python train.py --model="sound classifier" --train_examples=15625 --n_mels=64 --norm="groupnorm" --widths=[256] --mixing="cutmix" --loss="cross_entropy" --residual_init="none" --optimizer="muon" --adamw_lr_other_params=0.0022 --lr_schedule="linear" --final_lr_fraction=0.05 --warmup_steps=530
Rows from block 4, named by matrix and row number. Rows with one number belong to one channel. Each number is 128 + 32 x the weight over its row's rms, rounded and kept within 0 to 255. All counts start at 0. Numbers have three digits each. After the name is the row's rms in percent of the matrix's.
# filt: filter width-3 conv, dilation 16 (model.blocks.4.filt.weight, 256x256x3), inputs 171-189, a 3 kernel for each
# gate: gate width-3 conv, dilation 16 (model.blocks.4.gate.weight, 256x256x3), inputs 171-189, a 3 kernel for each
filt.75 100:142179084117131128175184139145090143130143073111124149136193123073128095126143142192118117146113132153202148107113095122124112052173119119173138114100145104134042026101112
gate.75 100:165124129138101098137165139176114082167113143172196156199119197081088131118117129077229067175124110088099106049134175192122084205180177072130198135140135186150147085140110
filt.76 100:134170164122208175160161061190076171156136099093147150141100117099155135134103155171101137138080157141117181106137111149162124124157106145172065151173128145127073112116160
gate.76 098:103189165101137122094147130079186130150113136130135167118143202180096102103083103140121167152153124076033049198090142098092149179146130184096090122134094118135102175124121
filt.77 097:139146128135092169152073181117062166102153107075118123089128130151154058181142107142074156153126128084178123112151075066102092136110136109125151079111163191129145143102113
gate.77 100:153089154152085152160134055149057136152079132076093116134133134208119188189114128123099163106135158136187144100108174119144113156151145072164155117219127121093201131128166
filt.78 100:138107103133132135179107144107120128124101135192079146190182166113100109097111083197103131107135110130225133156134119084127104144103133123097152093087130111085124123192150
gate.78 101:126137114158121167125102086118169115084173127130166062108136167116142058060116146092170144128140158106175094140158065161098115103084183146123124086120080133119121139095136
filt.79 101:152151143161096103106099139139098100158095145153179137167094128165220094142145134104125105095105171158092174139192156114128110079147153102142129141138119153074091140160170
gate.79 100:101187121066117151118110129157132123192214069117129100119168113128122145134103169128129070063161138168188106148107167076125165085142150083120154181120108079178164114057181
filt.80 101:107135175142113182108146142168106140198090177185171153166123116126118101172086173196166115167145112143092148091103137130106158164118068096105183172128110151082192146121107
gate.80 098:150127137189107118120106171134139164140151114085165102119179190059117155158128107143110105157115135158147171139118110175107136139153174108060113080166130095070146192131118
filt.81 098:164205117097058203144112118097198124057147126153111127146080113102148092137191114130086155158177111071206085177138138178104121082154104120048093177108122144070130131150173
gate.81 100:128089168169090123137178198100099194158097139141103114140091131090157167131113106170170136102099086131147143121145150088187074172135161143116062126125102153143126185107166
filt.82 099:140140124159093094134076059170139133156119092128157162093141177135070090107128103091089170120145070086146153112116095110107146073079072031111116125101122114087075134163053
gate.82 098:116098104135147059109110146132145150091151171128174154126111150122092104125170150136210122142115151172124152110134160110109114111104075220153116138204182178145078107158116
filt.83 099:101066151137092068095127151141104120109144147125177053151090132152158040136086125147200046100186160185164177116197121095140091100144174154140116090138107139121160115189157
gate.83 102:109141140116152109133071125153161058151172083099138139125117124173209229142115117074144089148126057119107181163153150160109107122102168139157087077144122050123150113111118
filt.84 098:139162074162191105095131145126133091131167143090106120155124104128110092103158156157093149054154203082150157096136162094136129099093174080080117118133095073128164130144137
gate.84 098:138181155150144103188187134018074123182120165109162154133107112141092213141180116103054095139105082155187103124128157165114107154098168065190161147126171141122200098163134
filt.85 098:123108126112098173201146119143073102137209093146119114130126150151087045157158120118131095153142143175156069133175094143129161049096115133130124134175141125107203144084136
gate.85 098:123135124158097152071132181093136163146105134155132073121156192131170123107110157100154095106092128151082071085068114142148202142118141147092111159147147041151139070122156
filt.86 100:108138164160105122177161141105081101143067088091108097086071068035090130138157146074158135073173069183136052126177146164099109112065092113153065172176072113143132143100095
gate.86 099:209089091143150091087094184118138165128142109126131168096159180112088196173176135126192167109174096210084164106124111141105099134116117100119160099117109165174147110153179
filt.87 098:160117103083099130121121119116157130117107143166115097102120168166076169149119107150186172077091106212162140110102128147093092150118130138164069131099137134131000170091152
gate.87 101:151112121190140138123136121112116208174091151148132117065149108135172109108149144037169142084172148114115098112074078083131046130056178168064122100047095051185105097141110
filt.88 103:122130125162101103155118202140088127096128112103130102089144112132111165146130119121106154129134127104066076063141114109098128141092141212148138152112202098140129114086103
gate.88 102:147124187058132134131135107045116119088103167106096118131179147250182107078086111120116147127135091100115173124130134154094139215139072226156091139070131200156118101217145
filt.89 100:154058095160104137141066125098113121195168105117158076133115178128137209110099123186140154130138116102148159151091165142115115131121104155150123158128146200090098123098090
gate.89 102:089097055140116154124136156126119157125143153148067067191110086110140143150143142150150097152085153119122226114127079141095123139116121069077159084159115107164125117075137
filt.90 100:186134090157185139172202179099089188168113128188137154124121113164087187135083178112073122121178113163144159145147139114116162162203115123107129150155136163110152131166186
gate.90 101:125088138211087086164138167156113139134131122141089147115146125083126217115122103176141159171058135111119125134114121144152138213118077163198162189122070183146088153079137
filt.91 100:155078097140155176068166083162116105089126122130139151135122126092144166120127149080175102154122161129173096127175155156098156105148160129141100100148090116114176157200146
gate.91 100:099166134138097156119155068127110129164165121110142113117137132117115114094077126219156059180119152091098126156177154156107141159104093185150133187183126135069100140097110
filt.92 101:064101082086126136132108109183136093170138120118144145163064108180066139063159161130124067143057103093113121190142121129106100119171139138156129190113102097162096117150103
gate.92 100:140127078126074081209173130121126117177122180122102117144096186226051143139150142123161123111115095139132142071114186166077144104133122173090137092102128152136128134149160
filt.93 099:073091094125093125085179185127132147130139057172138118125173155107122107144103102057126093086124112141126127172090099096144172075118174182158152105168141061180162169130125
gate.93 101:088070150109111093081090128138102077193079136136123153083123110147074106145149138085112116065137102205111155184137134105130084033115096141136123128147173050115150079159112
filt.94 099:076151135117129179127161105117103122105094122086132159092125101091059104116138142124128132123113145081089144052191174177090163180128105144117176175078073077098162179124129
gate.94 098:127098115103169128157162103166129092110109110146143136154120156106113139105128082185107117091139116101119141049111146132123149148166169137152127151201175115071048176198137
filt.95 102:152146139112148082144140083171094150150111102148136118152110152154118096102130128183196124131089065100175114137143106144166130150121108129158142156159192142034089054114121
gate.95 098:144061056158099127125118077186142103200143144157136107150107096095090147161141118121054063107108143110141161145148126093130138052099039101135111099138161072124128184115197
filt.96 102:153107128176174160150089120156116120108112117121113102101083108112137115079104120114094153107179100135145102098108058136096106155135121171050168174102074137174098046191156
gate.96 100:143088139108171159152129105128135153069073151104157166148159137116043144124126143134187214150162163111098109185116095108154097153114141088116170132091132133127147161147142
filt.97 100:133147151107110126143115148080113097124148183100122127120144117171118133166106131007125123112088121152110149131111070108135137129185094121139116130126146094146068081065081
gate.97 101:089118125178154152127109178166158134166137158079131118141150082163109092111133148142200081090109142118141170104142167108129152122100149101115152148143137144149161125145107
filt.98 097:160127120164135129129151142082151093109166151108130194131124139088148192100104154160166166144161115122045083118108159174095136177116107208158120143143173110139166168181097
gate.98 098:139077116138120137122166146167137117164139094112149146071112186203119217140167163163078117115189184115142148109165175159131143137173177162145091146090061136109123193138152
filt.99 099:184137126139082101144143158099085167152132099129165095141183187160157137162141157187101222115140139104162127121101153178085105192167101132109149132144158180140130115078109
gate.99 102:130145185129109116178115131159207096147127117149109107156121106158186144103153160105206125074090131111129175111165100174135112127175146178156150130106211110097124111119115
filt.100 097:106118111110151110122131130146093094091124099145179134108095140132167184159153095058128125142117144095244137153125137111165139121112111167114120103096132129024150127105098
gate.100 100:101151082158073114219045121113139140108127079117114134149168158154121082094109120133143143084106144127145105102119168126173122118127076174095113119122125170124113099115061
filt.101 099:105095138114196119139163129126120091124156147130113146110129127069107140122119134104193104134123128158129169144183146140160094133122114112056104135124105085109095126121165
gate.101 100:173159077136151108117093112147170151104117164142139108170157155122117135129118159102164119127154125129130185111119068099135079145090171146072128109169164121079137104102073
filt.102 097:122119113112154139170039086113169131084159143080136151093177178124137169120162070179153136137065071178107088076111083135148176106116179125097081137082140128129127125164119
gate.102 098:116107105096156141115128098167189149117175108084163096106118180143131210133126114210132158106118075212174096168110167060096097118158115137058130120102184111083098107120080
filt.103 100:154179083115118122095069073103134102118148070137161093087122167094132173139128134174170134111154104121114126094105136129163120121088066184093119088187100105093140111148100
gate.103 099:177100080145152061038095144140114085113145109099103152150135131176180110134105122164122129130135078124086201154111109090103134111106159075123165136127205118088098140130068
filt.104 102:078167118147067125141143167144112102198180132092126169073095184181098116115144128084147151134185144123157056174117082144097112107170117169118120140133098161154074164117081
gate.104 099:104067147125130133138060183133126198165127120079143157107096165130119131086090108244081047171157133139080182160159154130137137143033142152131134144132147132201098155141149
filt.105 100:142099126108115106140109158157144181091098136128101148182091174187106160118170137111133130111114141107128142172166095151152143088172079124163149129166076111175198159109093
gate.105 101:118158081147144098154150123141157091078105123142110126086133110145140166125144151131161167126136120155081128089131133131135180110126085084161126109163096071118158172126088
filt.106 101:140169137082062122101095206090154129155117155121072134159135107156040098104128117150115099128148133114123134174169115178142087108177090081170154098106132103104168155159129
gate.106 100:131147049133088120118131120191129158145136160073106143149145180112093155136133139201131131094105123126154151193138156143127093090210128133116122141100098173167174119128087
filt.107 101:143136092123155124151071107113081097125104128121132154141145152190067146114116086073156194093092131159227120119195101139096148135107134061171098138144092130080150193101098
gate.107 098:142158159077142176101051096159117093163171146128107130086175110152096100158149158174126058168122093081189117091171083107140146093193113185210147134109101098116127180159098
filt.108 099:123153068172108122126111117121090120125097154103148132086106123124123099123125134153210086161126100083165191168101115127148111131142093255074124162105143132160155098191139
gate.108 099:100142121064159167100116139145105184176131167145103127038051155078117142138104124144101119185143107096160138113131075108127142191131141139084129119122146095061145068058123
filt.109 102:148131150128185096158153136118118179161130116192132127159166061106150137126079118131048147144116079097177062121138148147153151095146155180043146124154122150106085103085186
gate.109 100:092148161160082158161105067125168148131170121160144138109174123140201112110114104141160122144160086093144126093185103100130124200131079101050077082146125166146131086116170
filt.110 097:174124131082033114118113166160182119126159168142151196087153149121183078089136117165196106038159142034138130117134161140113111072136090061117183118105180179157152072130148
gate.110 098:118117099067153114134141153106047191147122157082140183120155165075105061171163097122056112155108141163193099205122134131153138226113163107067119144162113160177185169142135
filt.111 094:157106074126161120110085038159125124134175150156125104130111121131210102113088127134104100115116101111142171097094144129166197140162054114108142129148133095140169123151158
gate.111 100:141081142107112101122139191124112136184141130166133117108083103064078162135134099141115201155121132121040087183107114078113108117193129083105092129098184094115138114034156
filt.112 104:188113060089115106116153087179119195112167152173096093102141115099153131159143116167147168110103117127164167154063117125145116131134194120107077192075088062136194156086060
gate.112 101:118131118117108139151123080078171151090109113152171188110120120254092103146125128101118124185162121131151129186103152149151151100130087175127197130144094119176125123153146
filt.113 098:172073197126085175165079197163090097119123060199125096177141121111191124066124144078165120183145176168074159137151163163116106153068140151119083106049020146104119107072171
gate.113 099:098087095117091055077120085172129145154132085122110126168123177152118140140168137132150157103135153146149149159115118129141096121188176187153076073101116139114097170114134
filt.114 100:138122106104117153096136115152077103124105136100125118117107130162077123127197146185102110185140150116109131109116159147140111134165092114102125136117122190145105182087106
gate.114 100:138128077108143157117108061181096138053138158134105134130146151145114155084186163190135143079148118193205068102178131124117190150105119160119104085155120124125177111127135
filt.115 099:146146120135112095126118107146163192102063111107114098106094170204164156181138143152077132174167185146095085080097111122119116127102068087099157130087075141125145100126113
gate.115 102:133139126162136111113134140101154141172199121203132095145095135130112180085160128137145181130133130104194189112135152112149076108123138183145116123169168089153173135121100
filt.116 105:107170125118164116107155128068125115147181048126163074115098155061091141119185166130123129119141146106111084145095128096165083047119112119152146103127106066102170159119098
gate.116 101:119107124104107154140099096085118100129166088142141154147177118173204165128154110224164087062155134103123221143179144127135147100149118069133045152130141120105125165095167
filt.117 097:117137123164121070135103112151145161171186140100146106088135148144150132096116113107200140098149144143190095157148123130125118146129168094137106169144075133072173132089103
gate.117 099:130195153113112117057126146161086152155107075148148122060185169186111113118121103146152117126121094144157120135111075127136104119157166118109155148136120167136147108162105
filt.118 100:109175160075159143120128096152117108119128104099186101187121165235100160106154155222088161142158143055096144182145146147144172134151145171165127103146098101147144126163210
gate.118 101:074117162126131103063163112093126091130148137119099085055149164196182159112106128107077076101112146137177139121051134088130141100189114177133083103198085178175114129060162
filt.119 099:153141090078168162181207140132116115108151134119166178129121109076122172152118134244084189095145139070159143160127174098165126094115215174049181115146163122151131012102127
gate.119 102:068101038107160076129091154158094117110151152135130108178128123130115158104148135129113161138085113120155172144167108111124119161122169093109165069177132153120117178190201
filt.120 101:111129164093145147171056088135133136095111138155157108180112208217204106074118110104116128126076162185035188159127143191090077172123207142149115154123132096116165140090098
gate.120 100:105088181141112119100200171076126140079155121103166115145108104084137076179090112081145178142121156157111145094112114188152110179171179142156137034088164090136063158128134
filt.121 095:118109240065146203119179104149161148161114117128141077099141156127162158137135148165101117094089134115142152101077110143168138169110145107106064099150147084102230117107178
gate.121 099:128183078127196147107175140145128178173164085128103130076076130063090131117160114097165116138152146096109113138144089132132123126121119186054148095107165163154084168179095
filt.122 102:161165123128072112118140147159157115116106106134121115079153140083138121135111191146109132172147133135102211067046109161108122138167185176129145160110174226195116118131130
gate.122 099:131194174159137171125133069095089122119144159087125092122079129119169120129140148089190148128155137124139187100148121128132132096152122052171168044176128115108121137109081
filt.123 101:147136174148205125130086104123132138054170154148095185075118121171078102090134184110082145098228123168198137097143088122102107094124139176188079104100148101120140129149111
gate.123 099:122133094145100130149157121117201126170138119124061109063107122099150042142130128100163112138119147094142180119061120138123118172130121165079185046101101133141093116121058
filt.124 101:108102160132071130015119157181092172199154076084086102164046099113166194145121125215103128136088162150094159049194047109108083183137184101167129132114185128138126157123189
gate.124 099:113176102125098133161137120124143174128096100170188145144147146124141086089092167207101087135142175104050178118136144121145163190115129135133091168137143087104035123160128
filt.125 100:114171101159204133121121180137148133082146127170094091185162143082158164132164075150063083133120182151136120166118101173130151195081161108186147153127140085112162122096090
gate.125 100:090193099104137122142195112131126101104104124146125142116154106119148123147186099083139149068136139111148087151128171133106137118098179162202208120094163131142120172155130
filt.126 100:103146120171145058147114085091129158155064119129186130084129200133181055091150123168136175090146134103126138142114158111146125109116199185107125160109153161059164097130149
gate.126 099:138096100111151100130148154126132145125148148023127099160077129150168090113103135107166166145154139192131183127098146145148153146017162104071157128110154113149157141159172
filt.127 099:127097156086120124116094153127107067086089118108159085128164090144117095128137141094121085131166182104177150111110113117084123067066099110126090047099108106128089107166132
gate.127 099:160146120129091139129180095139076126134178175160175084184095134085166179100139100091168176154144120141109119120109098090101118165036109142147156094131136112116157136135114
filt.128 100:084082123117181088088176104179133141111175129106132083146118151240090163137130122190084149083109166126076151128130099126123155052118075137070097126191111159135132173150077
gate.128 102:070149241094177177120146124106077118164137115158189087161171123123137115149109127169126148094086071101148124141135118128155149158064193078059118097171084082149153131168113
filt.129 102:197176178128094163199136159091131183154107124206166122085128146093125088141110124210130147161127114164089121104128095167074103071141165128168139179110145060129111133129101
gate.129 097:151181123144121152072123125134179182061125097091148132129179127150147123125140094159129148070110115089231201144120142135061115107108153023128137078127161172115090135128148
filt.130 100:129117151078143100164117113115073152135109116102134168196197108060177160111095112141139052119089158144155113103111080118131111139140151114152065131137114157157111083166153
gate.130 099:093117110128128080141124170084114127133058125160150155145083134132091131137129120098149168109128147109133104136094154122089174177108150106127193071068168178100166068109137
filt.131 100:140080136142107190129185125167159147117112133126089122164124128122119120131100132132068122041170137120154103112093090097105084103141105102187121153162119099126088083048091
gate.131 103:111118094100167117154176102090128110113150137045142146032142160148112047129130138115119134115162156118187177158196091156102106213149133123198112083134114102097171080144096
filt.132 100:135088077089132139149153116123138148136105155139137083081097130018030087152103101100119119160132103075096091133117066126174123154127111168094149094052128096104196123102139
gate.132 100:109134133091128107120095116159091079046150149127175166050171131078160059128103116106072204171112119086132137038119186115139061109159164183171164161176111179045121153109098
filt.133 099:097128137103137135113159119114097081079130126179097208121123109179128142128160157144116102126164116088120149108124115141168193141105153157125144127113227116134182103110134
gate.133 099:131123157060128090147110184095064132103113203117154151098095110056113146132111135094115139122096131131123085076146141133121080108133136132187153119170126121163237141131119
filt.134 099:092059175151128182113102092108125117119148135142165159131138125156162132113152149137114146147143132130096143122088138121112153148166102119143157192123174045095153143047179
gate.134 101:095088094167137066156186009168078145139067132148107154080127119071209135172154117112143095151171127115118161137117131136096124083198047082106132163054124148166115169113098
filt.135 101:190157127159227132139182108090129114145084159128156129126099091146130090121108128108131079055122088109077152105094147171107151189149106151147181142158089118172156132169096
gate.135 102:111188103164128123143112084151153070125088104141175140111158114194067176165155093193142151170145143223110151112162177147146157124078136134133164096133181125123105131139125
filt.136 100:148093104196171111075104147132107122140138119106150118105068124173117104137151134130061120145159136075125152102115143116132134081111106077165112120121164108126139208166149
gate.136 101:089084168213196120185159105062089176139104108135135154096157164114143191115155113089154126150143125089134102087123133152124122126144055167119146113117134066109150142160186
filt.137 100:109114087117172137111107136089100086102097166153137142105160151191116084131187089166149081162134145089188134172150094134084185152107097169143121153154127141066135137166066
gate.137 103:194147057165121125223194094096114154138114145151135076167068186131059137146159146151101119174146169051124119159127121105158106119179170104158119098135165128126138108165155
filt.138 102:066083097153128106157091105129129147180119123069102128112126091133087100122091134104144136092154100108131155136092141151160130197097121093141136094085143132186127080133143
gate.138 100:183137052143113101114116133124045137083123078134069113142071154057117186109081097184108143124068084085096170111121179095177111132137151074144149071190151202128072097105162
filt.139 101:137121089111117125096168067134084164131176142142133170083167136057098118101075117178173096163077101066095168125068131095089130153142170135165137127142101107206143114073113
gate.139 098:106089116061121155169130131048148167098047100081097129125113124116199188097164143024175141162112123107150125129120158143146116122129142109185084111086126087112141137088144
filt.140 099:143100115147125133100115116139171126133076125141182191177161134210088118142130141107091109114144083161090172140098123183051161163141124126163115172137100106152129109114162
gate.140 100:200116154190107130147122173149091147089188100124132113129113124081036147140197144202153058091157132118145094145032090178123172128150078160144093196134095121125124177118099
filt.141 101:116111167158117183148201110086085118160075119115162184142074117166177101083148139136146072108167135134145137102072107180095131121159151141180149086144142098182197114148200
gate.141 100:119153159098149179125145052076154189112202145085135114168150143107127130111101148184157128103161122117078149142111151110088107152095095145088076119133114133149157082136084
filt.142 100:104059140128109139113112108128083134218094142106120100071093098121117137105125184124121164147106141169160172135111123105084126123132079073096083109121177129100192116075127
gate.142 098:106137152166151085115147180160155159088113118094059174115108105116139165141121103166071109133147140138062120101114154090111111099172104152133097130119164073148178111104109
filt.143 102:148148131167123161054125111205101179136118115162139124076176132108131178118117141153126115109103094083132127112174141140121073180211101213164061145067137169181120104077150
gate.143 101:109143098102158123126149108067106076128154122093199221118078042155025125133118126090073194129184130116104179130115118124164093168069122071117176162172125135101111103191076
filt.144 102:152139135125139073064143170100173120097126135166189155092123124115110142149112151105244151141113155130112076129157091070126149139112151135108132104151132094113192138104076
gate.144 101:153097135112112033104100120138127100073146159129125121126125124186048148141099120111069182137118128054139124092185161124112131166075118100115101079151117125103099128067138
filt.145 098:108093130110122145138154178142133117109097113112107131147230085177166133104188186201116139159081178153142161095134086131097112124146158181093069137154113039130202106135150
gate.145 098:142140153146147089100185176185045105173119148126152128105138119177125142093125106145167115091105127191086182153118097178130146119126123079143098132121127089139136163118144
filt.146 099:121117118141119146187112102123162147171116144091091100079129076108178106197146124157130100089171117154095183154139139142115061192098109101141072213153152108113076152113123
gate.146 099:135146075144080142034154104165125107101179114102109145139139154160130108145106118147045133093132086148070097043094063154105118080155120132151097203136186083141092097133110
filt.147 101:178140118095183118158147097095205138155153116215162172136136133073090099116157103108180104082117173122119071121125134054090152130164119086122115122103100108114124129193139
gate.147 101:118160082094135125200086098119090102177143129125112137122077142092055172122112121078089134101118165092151199191129110110137139092102093134115107097138180035172130094176120
filt.148 100:113119100119115065140158087126100132147142091133143128138081093197048100111133089130182101091148129179121149143154123110141163116161166157143153071201155071131051123085144
gate.148 096:144096170097092109123092136078103171151142129147159125093111200188124152139133154196166105116066136105176087123102162169134119078119122145144116146140114147111101118141134
filt.149 102:131149158116131129134061164112102086102096131170130122178082109155014146151165092158104118072147105089164153099139139165105130154063064152099143131096103146142098122137095
gate.149 096:109094119110081099113116148089107173101143132157086076106145142127179139135105112126165082084171131147109114119099154111192093102114135086118099108137075114186142118130144
filt.150 100:153129088163127131159122116155077040124134122138152144095156094133144171117125115228145125115069142115135067090051114125118162164149169076171180209148078120128170188092150
gate.150 098:109098093069119110208131143155099063162159156137150126140149119141112139116143127215097192144105169217116145100180183128179138153113141122103047172128145076187146099187106
filt.151 101:138111132201098144183165097113118152073098054157188149193125135130117166134157176084129084106127142092075100097133116059133149140141119079083109110120197088100122114157147
gate.151 100:068102132119095153139180118141130095142099141115161107210138112142153114124113111071117159100085151156126187055061146141142136134116135120121142151185072077128160125101163
filt.152 095:110159146166120124135112116108129124121095144059124154150112112140048194114161156130092159074119136148112167137120105189145086138191166139150139145089136093184166146108117
gate.152 097:108088157072099119154082209143095149104129152141138124131123125112137073146119114230081107116093112160169113149112129158081162152132208133124129141154172105114089129109145
filt.153 101:138079103100174151112128146099149115135110189066071120127206088137116128162121176105179136149094135131137142153089107143128124140158095112114110129105145119228133166133139
gate.153 102:135113162101082176180144124175122163121089084127094112174125101108155147160110131104071154076124100116001136144120134152157121111102110076185122119138058132195153121121140
filt.154 103:175166197165123152093119216074165156156119148180151112131156079098144165125133120105074165124115110162068137130146097184137100150036100062129125196159092090105155113132165
gate.154 101:121122120139119193105130083158127195127093113106135169124076101188072086093130100086199166123129125075078081139128118142132104160125097126111137124122093159142147102084166
filt.155 099:162112145133139094233113105110125155147172053145115179177127216136071084187150147130174167170093152120138121103048131096158114134120101080148119094128098151088178145111160
gate.155 102:096074121127112115139131061161122100181166122127110162128044100162141137190155138119080122132163123195134128132163124095143132078109117130164076108070112118158052183104147
filt.156 100:155154179085048098131114135039166160171137087072078093134123088167086168091138174079092123089124139126176182099157133139077110122059069091103094091119103102091076166120102
gate.156 102:081110119160141111120151160122163112113137127100153110144097138175186081137125117140183114091141136126157159099090142126093082138134130190082093133114118103129101108072069
filt.157 098:158131129081089168176123113136152122093163133091103118131099144108115090130071177163147123093134105125059182112136117104149102191147125128184147165122088121094162145184177
gate.157 097:157149141166119123104163130097187175125096025111105098128093089127146187117137126102130114129116128138169114096175132158122185193099151166131120190144101122062153151120112
filt.158 098:167115142082062112150116166173129130112165115100170140066113174226086141120143104123066119147093126164129120183080160161160153123118168137125154142152109162141158096130130
gate.158 098:174128119186118126138173169133113114092136127122097124125115137133144082141122102103163093124134098120181141114212119143109095095096097154073078113100146144127170115130085
filt.159 098:132092119096135139106122189120133132172157145119141154118061110140124117188115128121189089112139058105130019121188166121119089104035078134131135164156155050075101115067131
gate.159 098:065113150104133215203063119175100141120128106115085140151092089180103209104135104064207163182126129129162157132116116131145165131190174110166129166198175099166112102092122
filt.160 100:097131128097143136086123087070115158136144141127082106114049111101145136148139138158157094154143153150117119203104138121140097028152176171058086132083063077167090118070166
gate.160 095:129114124126078129146072093135098130135118184123083124145111141156166129073167083087145148124128133082159140169067122076147143133129166177056255104113186120135152099149111
filt.161 099:164062160109068196119105064124105104197127156164156138107149078080151216141114135162114167146151122123103119204150126148184142120105150111199044188087098074187130156154153
gate.161 102:080172057122175079097101139136161100113115115102147126120180099166066067139121129163147071173102107062199132151129118137107119176167128064159112115100137130138135158128210
filt.162 102:126139131170158112097118149169195078107126135080170128183131126066075062094211111138107137114069146051142119142145116119119090112129126133101130137100106173129146172122137
gate.162 098:138175134156137087016138158127038143128120102128171125144119164167086155110136130160148153126161131112168130105126092144151080114162162131122177122190153064163184074142122
filt.163 099:125164144102075166129129176162150104163098176103115156125153098127172097105136139164137122111135129064147132136105178121151116077137101161095158083139130167113147106156192
gate.163 101:096041133123133142145142232128054188155112134140127117159132126104142102173131120125173084146098164095130154186108101158163099087158137176142057139048091139108139103122134
filt.164 100:119100149141082080150146152061129119081150172122073081114092107132110159095153177207116118141149162040099041144136079104114087162130119110078087127095113119088142179086117
gate.164 100:083111123102093179112132152121156157140123116120155115052127113089074129181103084106059128126108109154079064144118116113141137110180118163086117068140105097114114130152123
filt.165 097:160104082157119102085129149162160101104146098142106079088152188156073064135150080173148050114093111145163118149137177182101101135079128172081170120118116100171147100140161
gate.165 101:189157124102152124095152155142180118150130171180137133139096126081094165129170145119166142149147144129145167122145093139119134137121106189084160134067147089132091106119094
filt.166 099:160165161155109076112162147161117112163087131122171149137148121127183212109152117173091117135091151090179182106126165154125145174107160121158151114118153100193105084154074
gate.166 102:147103065125174181153094158232162125079152101159119074155176095065123166105130134153255131133173132139148157093147111096130124132171086196142155057100104174119114123110118
filt.167 103:126142126110121158215155109145118147147141148145096126125184147126058112096099111146085133146144118163114150162123125130130152174174148130155195127176097182174162111181185
gate.167 097:192177117197188097164147145159161126092131127032139144059136158035185091151072116114147159107136165080180106069103147140155143142139062122114114165087113180153084162159157
filt.168 100:116163154171072130079135125088174035128073120108098150182122114151174246108150161111154131096076153104131125126103125144119185149106129099105135122072188132152129110114157
gate.168 100:143056140098143125097161116117129118090117086125104093124160116129171113110087173202116099096164053074122122148124124113165133147086174115129208139153152094113129089101120
filt.169 101:119155139093130126124105079103130120112116134140141107116155117102176086133162099128120133107133164154124110111167124127151128079101166111114140090090171180148066148140134
gate.169 100:065092148102148166141111084043139079086151155084125088068109198069176095131124076092126142097139100100124167148183116034123094143172099175180133128145124082054134107096112
filt.170 103:112116108164156083152144127145161171127138148066099113131138152171138120105119141169111143140191092059100073065135114172111121172164102083098110146111074095086151105100158
gate.170 099:117172162143146139119078140193138087059146138140096145122067134167153102109177101135127156153112141143077146107121092131104140076078085115059088147116123156099142137177153
filt.171 101:107084104071180122135102160098132068175143136175152146137153117071123106147117084065098126107114129121147208118076174101119176015115117102110095176100124152169116082130145
gate.171 100:141088135136153067103080107188128136119111163060160122195151088100196079054153112133202158120174151130209143089120187092169145203184141146102147118110123173057147092112162
filt.172 101:114126107172124130122093146092135173173131157123110135035112125174112079125085163061177099138134157166073121095146153065080138142050076173112104114134115098079070162137117
gate.172 101:100075160098118108182189101125108119064128132140160130045166170064060116164106089107176150157137123074144142135146109102154109143100181112153166137118122141168154135155077
filt.173 100:140091154124134138133184105136143139091119129080136138143123156107052168127142144174156130121172153088134055135144060065129106072185187071100181023091084152136151131117178
gate.173 101:153106148187104127145189022138092127158180148144104150063069111121110127166142146125056096165146111129135135117141139120161131190163084162157166102117118187060050146134139
filt.174 101:137110150152137137073176128148121131111108116165163132100119132185186150110110140208122077086026077087106095105104087105140134071081149141143109134180131114124112136095175
gate.174 102:139135126147118190070098109146083130149114089152154119113123113094153163130124132119117135162089049209124075081143091185122113179103139105078156069149152101150128189117154
filt.175 097:168115086132085047119175185111128130094119126171098133132172126169082131137103099114160208140151145110114094119175124196123081117103137138069085151174125075119108151102088
gate.175 099:095149104116123103129060097139177101106133171090154131135138132151144092088070136130082107127092109145148180159131092118157130095186084125137156087117117179130103082111154
filt.176 102:155143075102080100108171115161134135137107067155053103174146147074166106159128123136133131059113138139152101116127107108158123069157174121090156109091147095152159126133175
gate.176 102:097102133117132107141134104147041130105075107154160118143117096165091163107167152093115131131085136102151164147104094130158075089098131107116169082141092108132146115160152
filt.177 101:108132131098105139192138080161162166145174159140150096099097144151174142142102118111142229152128169111092111128158124121125118161106175180087153088066199112112101129096129
gate.177 100:157143124122149052145060092103151096161170177104113137138138123144161145148140120126106178137122177136128135153146119138112119138101060091118142158132127110122155124175123
filt.178 099:182096115149149158109115197122192101135064140132142152151118076118153143140159125076170136148116105132097123111151129200071152191061135226067135126137152137102140158124116
gate.178 101:138156129098110100145205054161136076137117109106093088165112153131105153139156116118122103140142134093145092138124205185142093064049128143133114164139161152139034156154090
filt.179 100:123121103158158172151089076135120123118159163151214122141129140072154130137129117160120127107120118139101151175132082138106133112143135057122098170157167169157103172132101
gate.179 102:136145103148135088113132148150086100144125111095131118129000116117151138111114111173129199156143157139123099084088131150082139053128081128109167139134184102141111174164054
filt.180 101:163091165142068096165124127095162087101086080104139135106138105154108133127132120093173066106132157094138126117086094142106084114078116153152082161208128163115070145081127
gate.180 103:135134106155148145117126139127140145129047139074134081137139150152133104170179101198135040103134137114113121142122129111167146119147186125105121082152084081104139190096084
filt.181 100:177138126153187171130112117166094140145076128163146076162148156179173128125128172084210090178140161104117178124132141152149151128154150129146134069121154105131115191143120
gate.181 100:129134125147113149106182100175086142139118095109128161140122189140131169109087101057142065117116122090118129085127179080098105142160141090122074108085118093148122099163157